A small masked image model, trained from scratch.
Model: 13M parameters, 32-pixel images, arch resnet, norm batchnorm, depths [3, 3, 3, 3], widths [80, 128, 240, 416].
Training: muon at rate 0.0029, 5300 steps, batches of 192.
Data: trained on photos with spoken descriptions (Open Images, Localized Narratives), 5.0 epochs.
Rows from block 7, named by matrix and row number. Rows with one number belong to one channel. Each number is 128 + 32 x the weight over the matrix's rms, rounded and kept within 0 to 255. All counts start at 0. Numbers have three digits each.
# convs0: first 3x3 conv (model.blocks.7.convs.0.weight, 240x240x3x3), inputs 40-59, a 3x3 kernel for each
# convs1: second 3x3 conv (model.blocks.7.convs.1.weight, 240x240x3x3, transposed), outputs 40-59, a 3x3 kernel for each
convs0.102:137163155131124148099124062138178130132110086151113101091156141110105107114195104137147216094103075067082139180145103097063148132140143152134130098117094114129129150120154149130146131129164155140109144185162127092091134138129102109153080096149110116127141155141120174137145120127131109096140116124147039105148089089102103103125140159119114102096116146179136086106151150178207157133163116098120121105127118137124118128092126147106078132119124194141115138150134096113089107092088132117081104175109113071098128113151116184163115158153116146091
convs0.103:137151126119113116126075148153129160049105166125147124107124122072150104126166122152083178094142190171191158096076164020144178166137109118150076148106139095091171082112174064126166123133128154122059144119100085074075124152045142148087104075113212164119101131111135157065133129111129108110108117146095140086092112163126110181128124150184177104146157130146080008100114083092114142167119105079109122091138150120054083103133065097106129087155081081147114102142066176183094191165129086112166070108165097149120137165126101105103097163185126150132
convs0.104:100159170152186135168120116142115086108124105093124154103176122105107081107086139139114103152080149144114136184135124079128101115131162130107109114088167147134111193145065158083121082117128112195137091157084140118098155128118185109075107096102095101093145162153151135162177161139141159168133177173151122174088076121101077114108077096100120124070073132119116112123138091116143138138183144167189125157139120101121094112087126097124120149167127177111140100126111145152159101103121083100120064085087052144119063149118103198076163129093112122119
convs0.105:101121110098086079135208134159104124169116144154126107117113173167098148178089089101111128106135079111120112146137093059092136101183203089100141128140170122136128147110104160114080145192129136076108105163141164072067132135094166129117125139120158184123157098136090167158120121129109137108173078090131197178121114145114103116154079061101109145164142115130042057117104157136106110136155154113139140128125111122111173113126166119149165150160107108118144106101133134146132122113117149125129157101096158105105086178082130125110071123101129144118
convs0.106:117124127131122113104133119134113123101111146154149096081095103111166141132138131159149141140115106030007011070086096104125139151100115144123097121088104151201129152120172121113149096126122141134108123136128086047077120129110075086120134082120114072115086114107125133181142104117119122112148085091130128121146156113098157130133126131179129107076086107086102090119111094168174157124153135137134078138123091087113121102104070081139147130132149105148129139177096111107099140127125097084130117143138125116119098101146112134109115101113138159137
convs0.107:135080112133100087135102135126157127182127102143143099112186136158136150147113114114122091126134141078088147078100108077079118097096164129106109130129109125133124082124135077121143075103128143118164139145133121099078143113114096110115095127125135086100156131127091101066143105114184139132110095116117149137110113162073097165134121136128158092113095127125141095141169138091116141096141093121150103125105128063110089098114104163147131151123157171090114096131124127148171138137124099125146093134152137135087110132134108112121143118111125150092
convs0.108:125123112088121094109148124068142113113128122129130120106152145087097126073091121191134041157082166153176141118155131065077112094045109077109152110141148131091163157120128079125110101091160102127189139140138170107130151122166162120113133146104116176149152091159173165067130118089155133070116172062135175160153108093119119005138123119154101159157120153106141158105140097170159088142119162147103114122150142143137159136125147123163154105103152117102124102093113143144156150111152120149071104129156131155160150092127112119124140148149150117160
convs0.109:129132151154126172108143097164146162176088115089136130150159152154119126124127133102127211131141159140142094124211171120117103123146147102130174177081100205134096128125164143149151133086081091080113141105169128095176117072097172081093110174100046136151160089120121104118108110127117119148128118133169115060139134165139127163179164137082118112090156132103074172211098122160056064101113106126154078119106124160110095183147113131098108149145120152101130177158131096109127125143143147113081140120132136089056142098085140147144144066105148093117
convs0.110:089127120098146124100136116138110113152121088084138170121133182133166182113145136097144107141145097159131135112132154134073118137121106104169154133129167103110146160146095147121142193130106133132144130082099113063136101187216113155179082148190122139092151087087175133097077122126091088123109089112081117135132139131118115102101134125137156187160121060067014177165131130103107164122112144165135114125099107128129096131077156132085100070118136091132156087147145103136143160175114152114122139127131122150145154162101108142127158145098164141117
convs0.111:124122128127126119087119149117117104136105107127102071102132112080137183126189099139139163111095080150111081093128088039107175161207132128129117136111124132079068120106156002115185145108125044125098123092076141135142179135133125176166154121143139109134094133128145096122070106076080115153094110145127150189108088165110132152111126109047110149089141107131078107102075164162080100147154110129173133141218155095057105122114111121143149128134124088125111060090197156195154076131150101083195102101155129139117086125080141097119138130095143106144
convs0.112:152184126113133093108088110195126121114127133133156137102179161133047147129125153163131172143099124119131113132120110083180115147141148090126158139107099130113091133125130172068082188094121118148122128108138133048142087051127126108122149080098146106107094187078138090116101052105121168090123133110161111113143129130158105122137098159062170076150121161126118103154125089121148130098114109129162153156124152150149155178111173162079119138112176155189120123111108104072108145223063116127125093186149086167117095123181117112129099158136165182138
convs0.113:083077140103117100131109154115149119104103178141190131100122132126136123156102075146094132154168104105109101149123122094073074076126098118157144129159192138105126103130076141136073112140122103159164109112108144117103072111127120119148144134128143120124125103140114143115106174115155129094127142120072127116116133204122153152106081063123118215096171044113078098151094128143145099114108096150142111145156088138113112139189200089097152144122159110147147150159111101114142152158120119141155125144170103116121128125033137130126107114085145140105
convs0.114:132168175198154000110100065138130088126115118129084139165116133081107130111113163107088117111130197151137082146145070085156081123181133140122125127142225117130122154158185181117066153127140077070078149143185120127151129145159153132142109139096143137161120113109160104111110117016073111096140211115121138123132145079076159170122129118093127255146176091109091055080092157162233148133137094154138122127127132120138169152189187129103113131149147123139110087149158133133131099143101108143135128115099103184134108180051104140112126089117148179143
convs0.115:149136088092110135154183129110129141100131166100103174172120175127172127109087065142127135118127124133126133070113073139090093132217191110126081139141081090096105165169172141080121141120118157056116177078104176228098152192139140143141112098066110098095147156099125173192129103096079111089145115051149142131138120180156165148089127122106129138140151090110116108115111083093026070146146156145119047122141146092133133143146162122136157103123160121101153101056129114090121133095090093167114132158078135160113131175096114144094107122135150079088
convs0.116:139114111127167118107129113130127132152118111141102175094142123085133168092135107104148128092131068128137100108169128067117144095120173116147110065107158128118152092172087055136164074194140125153163138131138099085157099145118181110092151132143163116136095109066107081132102124115108174118110091091155094113119131108140165143141144151090142159047111111098138186121138134134050124161151123140132099099119116100152120083101138173133121130158095102165117070101150130098089095153158114120153144136148088149162125198161116108153129150106111139154
convs0.117:149122095154122134102106128139158141092099126101102088072134126064130084130106087122114106118149197174088098177131151128136146168116121154128108106084076122104094177150120174191148151135171113054082130111038157205152174164074114117143096084127116103098151141162114131074136117077126131105135213085156066158104133175079096130135145128095102183071184128108143089116108019150183033103105128089148195088143187080119122094139082140151101117141174165137145126135123116117081110137146087130110122139117086138143085125084133117091078101124121143142
convs0.118:128110117109124137138102141096100131169107162139152146211090140132094113134120141117107106114084210172123197157129206158196142126195135125080163148105212093151162183109167143138138159123147149123099103113141151076116118159108130188114130130130161153096103103128109100083097132151120124128117140133131117078127114134147107152121146126156142140089162139119106151145080128058092157121116147129112141162102131095129133151163174094103151109144135176153126161146155113151138137131122126140158153125111163188096123127102133141124138090199123083099
convs0.119:125133125105147228167215124152154142151104139120188137082093118163126130135229122113101132108135057123060067090118127062102104119091196146166136165165159121170116143178144142127050118091181138114140148154180148131149125093128140115150088156116097128112147140130038103168154122125090134093139105152133058104142109130133148075161162141141138098089138161147130122120136157103095086148171101143134119140115117155131129150131184118167107105154119102101170055149117152085101127109141083148149124142073133153150106146170183150113158166150125131149
convs1.102:132106095146105197190172177102135149087127142130130118134105164112111162131174092143161153166149130125141122152137085109078112126188087132123087158105126118123104137116127148134104153100089097100096145115126121122115132104080116120102162171172162137144123142155135163167129146126140118150118107083104115121124124142114085081179173150135165150152171168163154109129129121113132121118100127133124080150134116096111127134127112124148123142116138102127161092123112110109135068070091111080090113107068149094075143124111149114094128167207095203231
convs1.103:140144141156107089164072149079131154126108106103126138100174064068095139135136082075070145149108144059148114077106093145120099122129117131150126097087095151125142121095146133084107107146092176177125081118129105151143124147178138128121111076134148146117155141157072077133167112086155156113086126104144110110150162117103147155103137077109165166106118122118151120080115106124169068129170113126143102114123255117134111123122192081117184136082109116139113206176136154185100168140122040169140120151098159114172152124066168122118162116120097152035
convs1.104:112080086102137174088129114156136122136131107137155125117138131133104101148156129142128098156130175136155124151175132166155157161171142088094130113144126150127149151152126116134127183177165134145173140161122154174192152127134104157150138134164129158149160155104084134145119128105100119119116129075157130092123138138100121109127106122108114122130151116134108162075134116131108133123121085137126115114077074133121160155142132117114101144125158113149137099103103177188171156203164151151175173161195152192235172146167121100126138108136130091124
convs1.105:118121111146117078179120167127131115165133118154124141147111135134073151167118233142126098108099116175121170155137170084115137099112132139099122140121151109132140123126163138120100084063111143107091108126111101098121174113126141096141085166067147086107143108092156165142184106150137135152125120098142119148168165157068086169164143185145163165114137118105139136161119124140144211138125097143148136112155088135129128149173118144087137150121102147126136115146221108148117120128137154136129121128104126119152110167134103120124119141116155166103
convs1.106:100158176191135136165104124124163152169125082202163143131097118174145125148147122094103140183110147182158142152109129161166153113187187120109114157117101159114079160119115113091104111117146151088091163094116181123078162145128132179122099080108158136083116149143094110082136122136096141131144105114122133173124154152077058091121124133127079148133082162134118097138145155126158105118096166118136128104109110074133113136093135153194171154152103105079129134179128120159093133101108102122164112144137209128133139137128161122102092144166152139137
convs1.107:125155101118066153148181142131108094157109203160125133089126059137098094129073099113116133120109150193127249155145159108138112088112101121097111123100105111136146123175112144093097101177174149120176085177091132136167115121155156103109094111083170156129116104132073095108159125211176139121195125255185177136139102078128232170085149082165188131113147056148153163098126149116129154100133153131106111129167071159169105125100100107160132127153086142148121106145114163111149129082097155144139094115117089128116088035080097123146132115115160170112
convs1.108:153118133149141096095143111226186117134115014048079094103129076139150117185161109166122123098141150143186015168154147169134100169123138104161106103087055115090132133118083143188168131093153166123102208157186134161051172154128113143093081172136144152147147130159172123175133130116112121075112126130144147071145129089181146104119145157078129135082123111121108097088107148087122058125158111136119047073078125115126164154130090167169059129138154120148064102174048126124134109115089072124190137214090087106146167091108121110166132150122135106126
convs1.109:126147118147182124113105080135155144133097128162170125128116134138144122166123129143151138131152142132150093145125166175149159177147173140098143110161136103165145118141086128117115143144074115118107152109136156143158167115093154121159116079112126102134133106110152141134115084081117109127151131136127119136125130128151111148122121151137159112166138157117110102072120133139123119166093129104145114163155135134158136142149156106181172141143127162115102145125064099146166167135115149147134124140183095145096135155119116128136131156107146129079
convs1.110:150133125167114126020107115104108180064122166115114198085129129084140118140131088127106117076076107094180102111080078084113104049105141139187178139132125125155103112136179208156166131113171142068085130123095186135091060141161072146207125137134087107113121119086142129180119133139148154089110093076123075110112118156174097184127123099143108088144124141117110050122084044149117137060113048109144092189164200131121115089153129104154142183146169152159147050116126173085127128132122214110188129125140081123121122154139092111152092090147131070074
convs1.111:131107156108155106118096073116144154188125108182103078160138135158117112146166170128153122122098106132161150166129111067159124094156179166139127155107158092150151216133142178154080176123126147150122094122127114155109102116088114136155130145153164152130123141127126158151108165100112129108131163057125073156123131167146122097125096143120156149135170139142103082116093158139078116095126121101082099137124063172149159175169102148125112194141139143139133092180150129144113152134109170136165092120084137127140147072143077103098108102085100125114
convs1.112:127164102123156158149189129152113102080114189083117174084107147193132187123139109136146090124149126146156156139162140133130145107066088119093118120114122148141105095123084115049153096107093130079123150189091168148152129083138112134072108162104137148166135091147124145130146119203142162105112150195170142151112090144119157131128146131114153122070137129157157162133100164112093089165148135114105111148119119126180155095081070134106081111095104135164088121140117118111112076117095154151173113130100103117085138089050151149155160144078133148188
convs1.113:127147108122132105117187142108155146082118095109086125138075086119163139145132077138134127096164143118108113117097113130113142097072071071143138118121085151125115148146142135089136136115131068113084114147084118107041131121097095090117110104120132134162086077096093136141073132141107099076149153200146123172154110104201191144137138107138142130123124159108095125153164150139134055112098162146119110182154079143158121118110124156175131143085136153142117137112127159143112159114113190129121165128117115122113106061096137150139176131123169161135
convs1.114:148149143100098053155112126133166114080092101163150085111101168165137069164165144153118202164096134133148180150151164106158155117121164109133072142082114086116139124101144160170151155110179084118092115077129111094084122138142124118119109118104135112130103080162164149161140136164193109122180215116167101136164127137111102135143140123143163173095159144121113168176176155157172151145153145101093130156091134127129070128154103194143182112103140105064145122079121112119122097124083105170237145153103159159110171110082121106164133157076142085129
convs1.115:125109118115117111061105135126180074141083200126127061100109158094103102172106252135150114110154154198161195144101108136096105131109129122077136110110086106127125141121108170162163160134088156149190105131111133139169151142187161112137097151182137170156104092116126186144132144159103148122101155186125129131091151104132185172157118144139105172179140064100112166122050077166191190103117131121109111122179104154156084173110175094112108112140135132130084127136173139160150091133085084137128134137117097139126136084045097087133152131115117091018
convs1.116:093118153148113196105164143121111095131142131191097081097157163063221090147071202085139156091155108114159149178118114058176048152135131198150130160148131137133111144155088149148102173185064161125157142125071109103103115188115123129139182130203063131184136061147114106080118147114082123101197115147094080118154128132137144091165095130144128195177130162130079119114153100089089110156143140171101156191134092102095121123120117178094117158125106164142121145193111110092148151078141128076141116158071147162077125147192085146130142078107147070133
convs1.117:167095157131091169166119171098146168122118137067119140193132078119146083143161119184146173118107140094110095103126129096145160161134128170094122158129106101156143168114117127142115186162159127087110147136133125131130122118091160122116140177132162155196153144145144110178091165115154149086115178119099126091153139110090134092132120151153146227163169183156175134121155147120158125128123138122113162137126137155080103132141097183151106111125126095129154145123142093091085097101070095077157188147138175166126116122099138126156124124189100165211
convs1.118:098142129112095089130190134140110157117132118121098019106111196098146188167127115095114134150132138153104112137125199073151177130123122138093104106081105078096049133130109090101098093128102118119123186102137061088107145096098158103134115154128115154152148141139159137136082136153137157130090142112098128159107120074130144094106110088101112113121139131096143098110124072076131151111107074090079058108101166093154152147144209210124128147113128097116129166135113122174144130118117151069097168155085129120151083125154092091155102158130103135057
convs1.119:128146179153145143140127087126098095179140061124110091119122118095123233128101159102082130146173133076121119131094119113159154122146154153131126130117145138161061146116093133096073127082082124165176179099172151110127136137153103081175075085083127159140127187137122108139118144159137154143185110050144114104139161121102105199153152156082068116106070141142109130120118120122108123103099092132125138096013171115101136148178145129142164141103160114085122113127074140123108121115120191103136106145118151122126055151129126110126148103187104108120