{"arch": "resnet", "model": "masked image model", "dataset": "photos with spoken descriptions (Open Images, Localized Narratives)", "train_examples": 203450, "image_size": 32, "crop_scale_min": 0.7, "horizontal_flip": true, "translate": 0.12, "method": "simmim", "mask_ratio": 0.6, "loss": "l1", "norm": "batchnorm", "hidden_act": "relu", "channel_attention": "eca", "depths": [3, 3, 3, 3], "kernel_size": 3, "stem": "single", "avg_pool_shortcut": false, "widths": [80, 128, 240, 416], "init": "torch_default", "residual_init": "zero_last", "optimizer": "muon", "muon_scale": "match_rms_adamw", "learning_rate": 0.0029, "momentum": 0.9, "nesterov": false, "orthogonalizer": "newton_schulz_5", "adamw_lr_other_params": 0.0013, "max_grad_norm": 1.0, "ema_decay": 0.995, "max_steps": 5300, "batch_size": 192, "epochs": 5.0, "lr_schedule": "wsd_sqrt", "decay_fraction": 0.2, "final_lr_fraction": 0.01, "warmup_steps": 1060, "weight_decay": 0.4, "adamw_weight_decay_other_params": 0.05}
Rows from block 3 of a small masked image model, named by matrix and row number. Rows with one number belong to one channel. Each number is 500 + 50 x the weight over its row's rms, rounded and kept within 0 to 999. All counts start at 0. Numbers have three digits each.
After each channel's rows are labels from the 100 images, of 14976, where the channel reaches its highest value: "colour at peak" is the nearest of a few named colours to the mean colour under the peak. Only what is clearly more common there than usual is listed. The data: photos with spoken descriptions (Open Images, Localized Narratives). In brackets: how many of the 100.
# convs0: first 3x3 conv, stride 2 (model.blocks.3.convs.0.weight, 128x80x3x3, each kernel summed), inputs 0-79
# convs1: second 3x3 conv (model.blocks.3.convs.1.weight, 128x128x3x3, transposed, each kernel summed), outputs 0-127

convs0.66:523472471468479446505476319452504584471479507498518418483529496518481482552559555631512482559533520597515473539530482449473476514486430511468374576458494500494439435408448521458506501543480551572498542470510494469513492560490586463471538605
convs1.66:465461415531444461448512532532473570472467507544508512445488548449493482536551538460488469520503458449476499395437446533494492535471579516418580488440570458554493453510442476549475462503566448473373449333511528463529526449518620426425443526439544536374514546468537527503505548557557505564545530556477485430534552487482521417586542558413435446529517565479553541551487510553512465446516
colour at peak: pink (55)

convs0.28:520480485556478644474564523489384544528514487426507547505464465459576511466405505493477453488517410445514547506464550432426530373584538478495418384472467490516478459494551523569592533429497470496526509416529477515444465476500449533538491492
convs1.28:561492532447491492556477397502461594548578514566457549423525502518478495555595545463460547567503558474464484512537471409507415462435518557560594492444549604482466515524525522610449413408538517465400580482390580541492499566541472533455467535471539519500442525498476526433491453514497502515473484462497439472444494465535486418395542501455418525457509416537561587523459480455438488528441
colour at peak: pink (27)

convs0.36:590448506490450447456518475489509537476513504546486538440494554518461426555446536455491457463590412495482441499481564483473466527544423450566420466487464442531489504579379470417479466496544524477547469380487405437572539536540466548505407414
convs1.36:559542510445467521491522413539466514567482494462496565492547563546583491455392562556460419511509492565476403537512521516506452631539525539582491514556559415523505632531516546550560520506490482553448456512455527473519592401500450497458502469431486573467531492489472496507544529500526501449521588597562508465549534389471579426471649552493513475516466485499542502476478439441557570503440
colour at peak: pink (28)

convs0.35:410463457550476501477507380512380524548495502494528546425466509515440503524502502517466481524422473469431559481457541483413469475498469592502493530496548462510454578520385523527499438483527474558582538437514542493607353502453492568495442559
convs1.35:448502564533576561472540429483462454509474458521535498484530488547586483442530501574532592434500475641479470508459494507551506610457578498473563419475577503601528535538475444522497456566418557579490535497494471542554520460510476419494414441537442530501464554455450378491521575565515484559434526635420483569524441553522435619477515511488506503561533456534502523510496538557513499548502
colour at peak: black (98)

convs0.68:508516494495487364450488517591399478495433444512499446487563472428492455486489540518511400512448493501491534540454490514388513485516504474543498470499463497503487539507542449477549544486504475344463544581527399497515529463474355485556485614
convs1.68:603468518548437540482477430424532536453507523500535474528521555443423507404612585558517507547584558501514504493546495486455511456459521486546555461521560485508540388481581516477546557493450524524510581549546591542520509494552550501568416601495507488513460628560499448458494445524529530519457478335491607499470520422517466522519463505523499472451465473463529618470470485475590440463468
colour at peak: grey (61)

convs0.61:518514454468491451552387583508474430407519424456336476520387439516498499462442507475540511483513542506554438499444441621505615503489492483566493436522511576474469511511493446504568488551508514404423477518487461472465510460448522508487517523
convs1.61:507477532532442492419456457565430533498498454540554473508477579392458550490482520435524528451496550443481481501542465541586419457500521536483463558546465483529537449352572517477497505430492544468486529521504487458513466516441534485538500450541519493446537450562584476454551429500532545475597365494597523530548547535482397578548284533512508470455538508548460492518453501509517463452548
colour at peak: white (76)

convs0.57:438520416643449491490500599487441461479492462504580545434562480557548424510476534412454476507518477484490475536583494539500476463536370394485447372507423472527507509480458542557492562480475486473535553516506501456516489547482466489480421411
convs1.57:551532554465431506512585403472529507528498511498453534402467622527526483524485494566534491482537506502468422433457481462480501460499526482468473461504570581493449548489504533473572521438492519551458406494447487439482484531476297533611532480541492497499611485468446504510587592544537403434475444501535525501505474477555532431515490488466482594588554507508429562443469446394454533488455
colour at peak: pink (31)

convs0.47:526567526544517524472554492527479513512466516502487451590507517535473492482560521457494630454543444504491536467507485566507460557528554558559543506520520463486377486556542561620410428503536514540476399452468403474460594614576476528454552497
convs1.47:502532501559477530474448549452512489527464480476550427615490567579507515606495493505496472378436523574474464471469415461450475519450559676467533472485548462516546527560566461492563490537425555514484473481545443511565522523498550496509477508490498510351565564455556459469514474506485465506507553487482547543574605477433480391496467525530522443390536552491476456603443500522497499483402
colour at peak: red (34)

convs0.14:448465530525430455499500534499448507474491521592495463510531380507520423516500570482456458546541466404489472534509511526535448524551476454486585591528446515450461525517555459475553428432400537381506457403585364528517471515519457510503541439
convs1.14:517390494504669511536513499522550572416474579520448556544543561470556403470497476524537509418586428531491501511464561460531543527439449471551453583543447453474501519431530392400529459524481453542586452434477498447456515506488474455530492512516472552556484497435497433459519546508506436495552475422587403453428394475511491499481582512455486481511493467507386457520519517414463457474479
colour at peak: pink (25)

convs0.88:422535516557516522539546480498461496514360516471482462444386470516469503435485490580501468422590470425464434468450572568604535438507481599512431529543473523477480496476590542476484423471489521449515560543479461480476400507490479578545424509
convs1.88:331481566616551479480425520455413409444461523496511468505546494504540491487454529493550509511406533504533447517540458486529472538484494473564487455469446575477425495509562428456487524490460473581476516567521492509495453513471502530445496532527439437466418501492523516390508457550601422505497331522586453528462446485423572583487448493521512478524506539524543399563529533520538534398465
colour at peak: yellow (30)

convs0.73:577459491419466543452532513444538451546466477507442522520445496536428454526545506570439536481529569567455501561527439398609521477545353523554534522585413518560524576456520484507464484415511528536477425561545501452500485442515566428529495513
convs1.73:449470500538498542505515544496480594514669441532447564554435466484550483448415528492472519510451530452551579508488507592541517459613505479441486546514469504478461450449472430482549499494538610461555516420599521378539510549458506535465557512436497478481587507529527550536456575639556554478462421407504535434486559526477486492460564508529443516454589483535433505499509583501473504460498
colour at peak: grey (61)

convs0.34:541498471440497493477554415502506572486495504551416500516386487499512516568532539631451590530499495613491452539431446502543473458431501457559487490526453507480471422447471462429517572434483541537568482510478515370436427471594535465474490533
convs1.34:524600449596527536404476518487541506530566512477492517435539532496544441443527530537531452583520496532504533388472418538510582494617478560497479534506546390436582465541522518538495549427448644484581490522536557483464492484473473614514536526492532476463545505478558552606469480499565542491499431471485562485514506463464559458495517488526499449527516474557606492502586482384487413482406
colour at peak: grey (64)

convs0.87:521543407540496426494421498415544466525564499479543518519432468554514390545520540371484478501460495549469550556528492540558495582437438466419472523472400503487560476372502540471540530504520436516553432451558543518507459556448454420529461499
convs1.87:506556475587524503526506476478620551519513470532467556459479543518602474513422495499500586471524455492528503512605491520476551518582477497429549330489514547472527523481451503503493465526464537553503453533475508517596394620416439570553507467498529500524508507477486470505492552478564500540521553520393554463595567467564455515453522559459473624495450486516466565499552492617474401460562
colour at peak: white (67)

convs0.118:517485488469458552510426452550482456455434497513401498486530504587484429474463471476510444505487491541477476542537512481554567519511474407515614489479408407501435497460451533552572473613474459407515449476544452541528564463500372508384512457
convs1.118:507486455634560532558470527470531465492601520517596511470511459479479484458425501546546538448524561447489543485569568597504444550528426508481378532545457481420520461507555403452540552439447517563567492584532542460515435497452518495600580502531521496582558461487500570558520538406475466436568439467516444484579509542456483499494579509517562472535442493569447483440505453505505443462384
colour at peak: white (33)

convs0.106:445478498539477516507459295508476568448461486488516523525513566518529463514615581591447474524490486531608476524512464443475473556511441430490450538411444566511489455445472540524494530415512479569494570439384499520496477524524507516473500536
convs1.106:459538555459483428462498535519483514384506489413542572437487551572551548621495488479517509439506541431527508498523502428420493552380582542460540524428555487571500544452515493474452530506488481530481580390467496525561591514525423518503493470535564511386550523477530494472537449511490437572459519448495582471488457518468539541541511503470461552516469500628570475532528571580422443631465
colour at peak: grey (66); pink (27)

convs0.42:467521530519511493474463451521451490458409517454550451564523484559535415438471448475471496439495455498410454427522444540553499521422586503500624425447525470458480493456430579489502603450432461505467463491443462484537563427610469442493556425
convs1.42:474612485524504480492497484449463438481578516477512469515429466465492511579580447490459528486508488537577530484480426509514509410471444559434429473482468462443505503421566422394523486491432494517506506530556443502535537478509491492550542531512531552510633442445459434503546494405434422465488488406633621501525519381458508444451468471481476419530491465465413430462498461522519432467392
colour at peak: grey (72)

convs0.113:505544497538467406327477428484472491489495475482581503523569509474533495435515502523477537493498502518572499432441464545416432519542510539466430452576500461489537518522514465498486556316491511485532427543523495466525495579437598515581470529
convs1.113:531521570486489594549510494524533588586511496524441515480492561535435475589475465442478558553525502533499516610491583441589446555530402452436526416439513512490503485519492511466413516449509452542512427570524454472544518573485528462474417470446530460556520554496468525559586502465509439446558465430484509514467592426556386475452539366564506500521488590483515547545420510479489434566572
colour at peak: pink (32)

convs0.72:591467406550488382561492525458481447483496530495484631445485462487502474496499500533570487492462455486545504621496611539487560484402492501448515432497441550568539490506490553528496525492625502528537457549488459486549428486452389516441447490
convs1.72:447541497507434577497489505461598533495424479429501500523502521502560509563434512618539515454512481579443503461525532533560397551528482602636528413511533481524581481526545526511423525583491511556572588456512553526570501513487509603463453488503446515506546570495482341520467481495575492506492467571489452523479522452577469428476631471419426540471486441490514523473484499569504488470465
colour at peak: white (49)

convs0.41:465476539497446499486519339503500577504491496559513435502479514472513496517533538610531515512520576546477492494498458442538487503458440424476357594486477450444479524426536464451464521420529519493476596491577535484526505525459644410497510549
convs1.41:643469566475376435520492458584442521493458445580534524454488533543527522597476481509506452488448471501573501510504468511541498487518520455447526481491546448451579475584509463522442504563541516508459549325468537414554554473511613384465520489489486457502500549448455586420510450550576470527478498532508536509540478555508489454559549570492409516551516517579569474523491464609473514455466
colour at peak: brown (66)

convs0.60:486602492479354456494480453454502478451430515438495449507445532610507399507484531512541450556465493546441460529568480521624539532457505443487615547572453478519495589492517469491561470439486493443485482529505395477533478507470452511466588543
convs1.60:547446548529599483508470528526556503557541491447574503603464477471434595453461455458418496576455491429560532533515462545467606452477524489560460465551385585487506468465480486406515557442488464491572496576507488464487486510436417530539609537527494448546536501527460424487506509447471575468511461418588497515491551526481465574388381502537473452477506536560449376520494489567501460527505
colour at peak: brown (75)

convs0.115:452400399549386502573573484541442478501463484527506487531499542508476470506472505481516489565515486522457492505603515377480454447474429402489494506462558548428399433539557458535498442454505459492451574525544510498482411504477543515401601505
convs1.115:551447464495532534496430536507472529458581636530525507505509506590517557513539500490601542417486413395612567537561531451470547516446444533477452531544380552500491520389483418413505489498423489495520466387512489461513444540542442462509535516552442501427532461436488458532491543478478450526560521407529403455514492499555522541537475582469508470525413581529545479513432449487407505512505
colour at peak: pink (38)

convs0.114:516576553476461521446489540442532476531452496512501491496536525571461443469506567544453575480468466499508399550547506470553449506488466420552579550559536485463527522680495469400426489456503530503541436630441528493447513481495540487533431409
convs1.114:517536546497547541498522491543407513584472449489507533562486535362462508488473478437409367478543495444449414595427497563568492510535496488490469524550556510465393519512360430508479472529498339507453405479504477494495494549469489534531500475451515484497473465515442538464515589521535547563543553441483538543553471465468403507527421480547432511454494541507525482582430486462495587452566
colour at peak: cyan (32); blue (27)

convs0.110:500492495560536514466569572504477512455515493551474500563364382603477444455428484458459588530597401419488519486601504536555538522481558444452486437557477499500520447537551531451458511453406519456499444536480453534429546552493460484526529511
convs1.110:543520450483463490530433512539458481556401441495495483583505519435524538556475489427395515562486492496510458470485364493401451383433566535534492558489515624544530548505431508485521499538464475441438598541423489523499453499503480458459488540549570514469440549556533507461560452424450565540509546490519487432546554500554446564449402516406419449390543422555481463448484517519554491503481
colour at peak: white (30)

convs0.33:499451480426482593454534408450499472569474467468542484457420610578512552506486509533465487499467518613491510582565487474619493399525517509498501467491525536482437485473444530559468427482565523473484449523533574533466527346484512451536428483
convs1.33:458477488444383479580426530500565511491602596504506407483479484586462409458492491631544499471464533448464516488513484460535576445458505478504494528577499430459466554481473438473487577475573517552443466453396495467356488476603484501472556480467430437468480537481462507600467540507520436495580490476458413515523443556543483462485552527530544419522471496424477476561433426524484551459535
colour at peak: grey (67)

convs0.108:560460361519469510451522458484522569457511473469587558509451542566516521555489388392460511481474536554518543527466443494526471480490370491514469526485472514569526503483551519567511504514466411508587463433516583472480423495509487344483470495
convs1.108:503484510439487540478504510490482486467571507551492552468490512529504469555505435540439585476529431496435463443503463337519615543421480545504528322482487529484583514574475489567485539494501555554502484465515474482541480446586484515472523486493454493553513532543468474520572527491435566507547608500555458422495488592588499484497474474509423450508454482443543531535456526666362488500488
colour at peak: pink (25)

convs0.79:545420401526517497467467490549430494502527567501327539477546515480517535558529435437539563533497558443513514531565450479394536481479508468410365540452503541517473379465478530517469575444517499544478455501533506550561454480548514470464459498
convs1.79:543578488542478484502517532507473568443493435457480491489435435525555514573420480490542500517426543476488492526483559516463401510539500544536485628457526496488582478536532574479539521333473458531552438576517458462458477494454519549591655523460549458508525476508526439500422469437413520431500463444497445530506554524545494400483592535440484447535420498406407529487461557496515436507447
colour at peak: white (51); pink (46)

convs0.26:494522460505474512551500491417533451564397509543544489478495404529499415591456520479475290512526461515477527547444512500678497478514465518549567541513490452542523445475563442481554484472441529429530516507510490534529478498447466532533523485
convs1.26:494419548548492607502486482470468476515523524519496499547487493450476453496443459533554503523523509532534491551515513523504544504477455551597477509632325439470511493394518514419542560393427485511538461638499522425560507463504460454547519512454540452474546417481491507485569516465474539549486441340613385547514513521523486507472516548509566524478501519527457443442527470524581471444475
colour at peak: pink (51); white (45)

convs0.74:485491475480467486477507520515384470495447470464511522489505527433564430529554595473436531507521448502545510439470544456418478464474437610501369463493555422549464437490539508496576546425567514429517558472467430432478531538422539526511494632
convs1.74:604436542492614663505531499545490526544601619518558482498407532464559496503450549467597480471542492491548460527459612509536524457539487504450588551570381514498489437388504483462451494402486430505536514522541537468534516452473482440539468481577569509527533444485553515515561480561445493512548481369543482525516504443468546476494516577512497544497495548474477499482466577455488435467476
colour at peak: pink (28)

convs0.18:434500539473496519483509568422497550554553501456553450487567449390469512568544520563485520508501507429521518509500526511464498438528463544521282498490578426469537485517470454553470497404535518564535516514475517436480516526418614532522519567
convs1.18:504549545522488458528570432507461490446499492509481457541487540499445552553488484535440512518388518443458490330474493590538443487469551516539476511537495538538476481498576528585524510454515421497575436521500423477571439472479540495462536625491509473476504421525556571471548444443420492566386558495491513454542478664399485505457503540461557568465554427500511475479555453520587490506565
colour at peak: white (28); pink (26)

convs0.78:431485506515484517433450529499465544475492533463521556414437479495494487525390487559499445507553486443518513503491472456460633438496597515571464484542482501506496509492507471452516508482505588492453532520454466522490551395462558729444520495
convs1.78:482494520497466511536464467512535451539490585480365394552484433492459531471529562421585517501471536532509523499537550485476535451463488548542465583506580447496424547618501560485481426511499534528484544600472523508501445548563514561504401520527457521524487553500623601528463441516529523519442572606473573492465497434473542536538522476604521437494459511459456417481551417392583538456511
colour at peak: pink (25)

convs0.82:548558619465375488486450548461501480502486482493445460536455470501536573414535545482461494533557515435491464554379565425474581498536602479430528577458453385466454471521528591461549470553484476551470508530513492474506550486518496544444536430
convs1.82:465574432561520534497488511505549535529532645464458471506526408490512442367521543503570545485505501501467492516468503522454540511570506519463453604494612489495468531591504505504540484530534548481511520605432477478459501532480484522570415536510512558520568494522513514530521489560466548389445579522372580479515406509473488491493509484554599461499503480518394471510563410380608513449484
colour at peak: pink (44); white (41)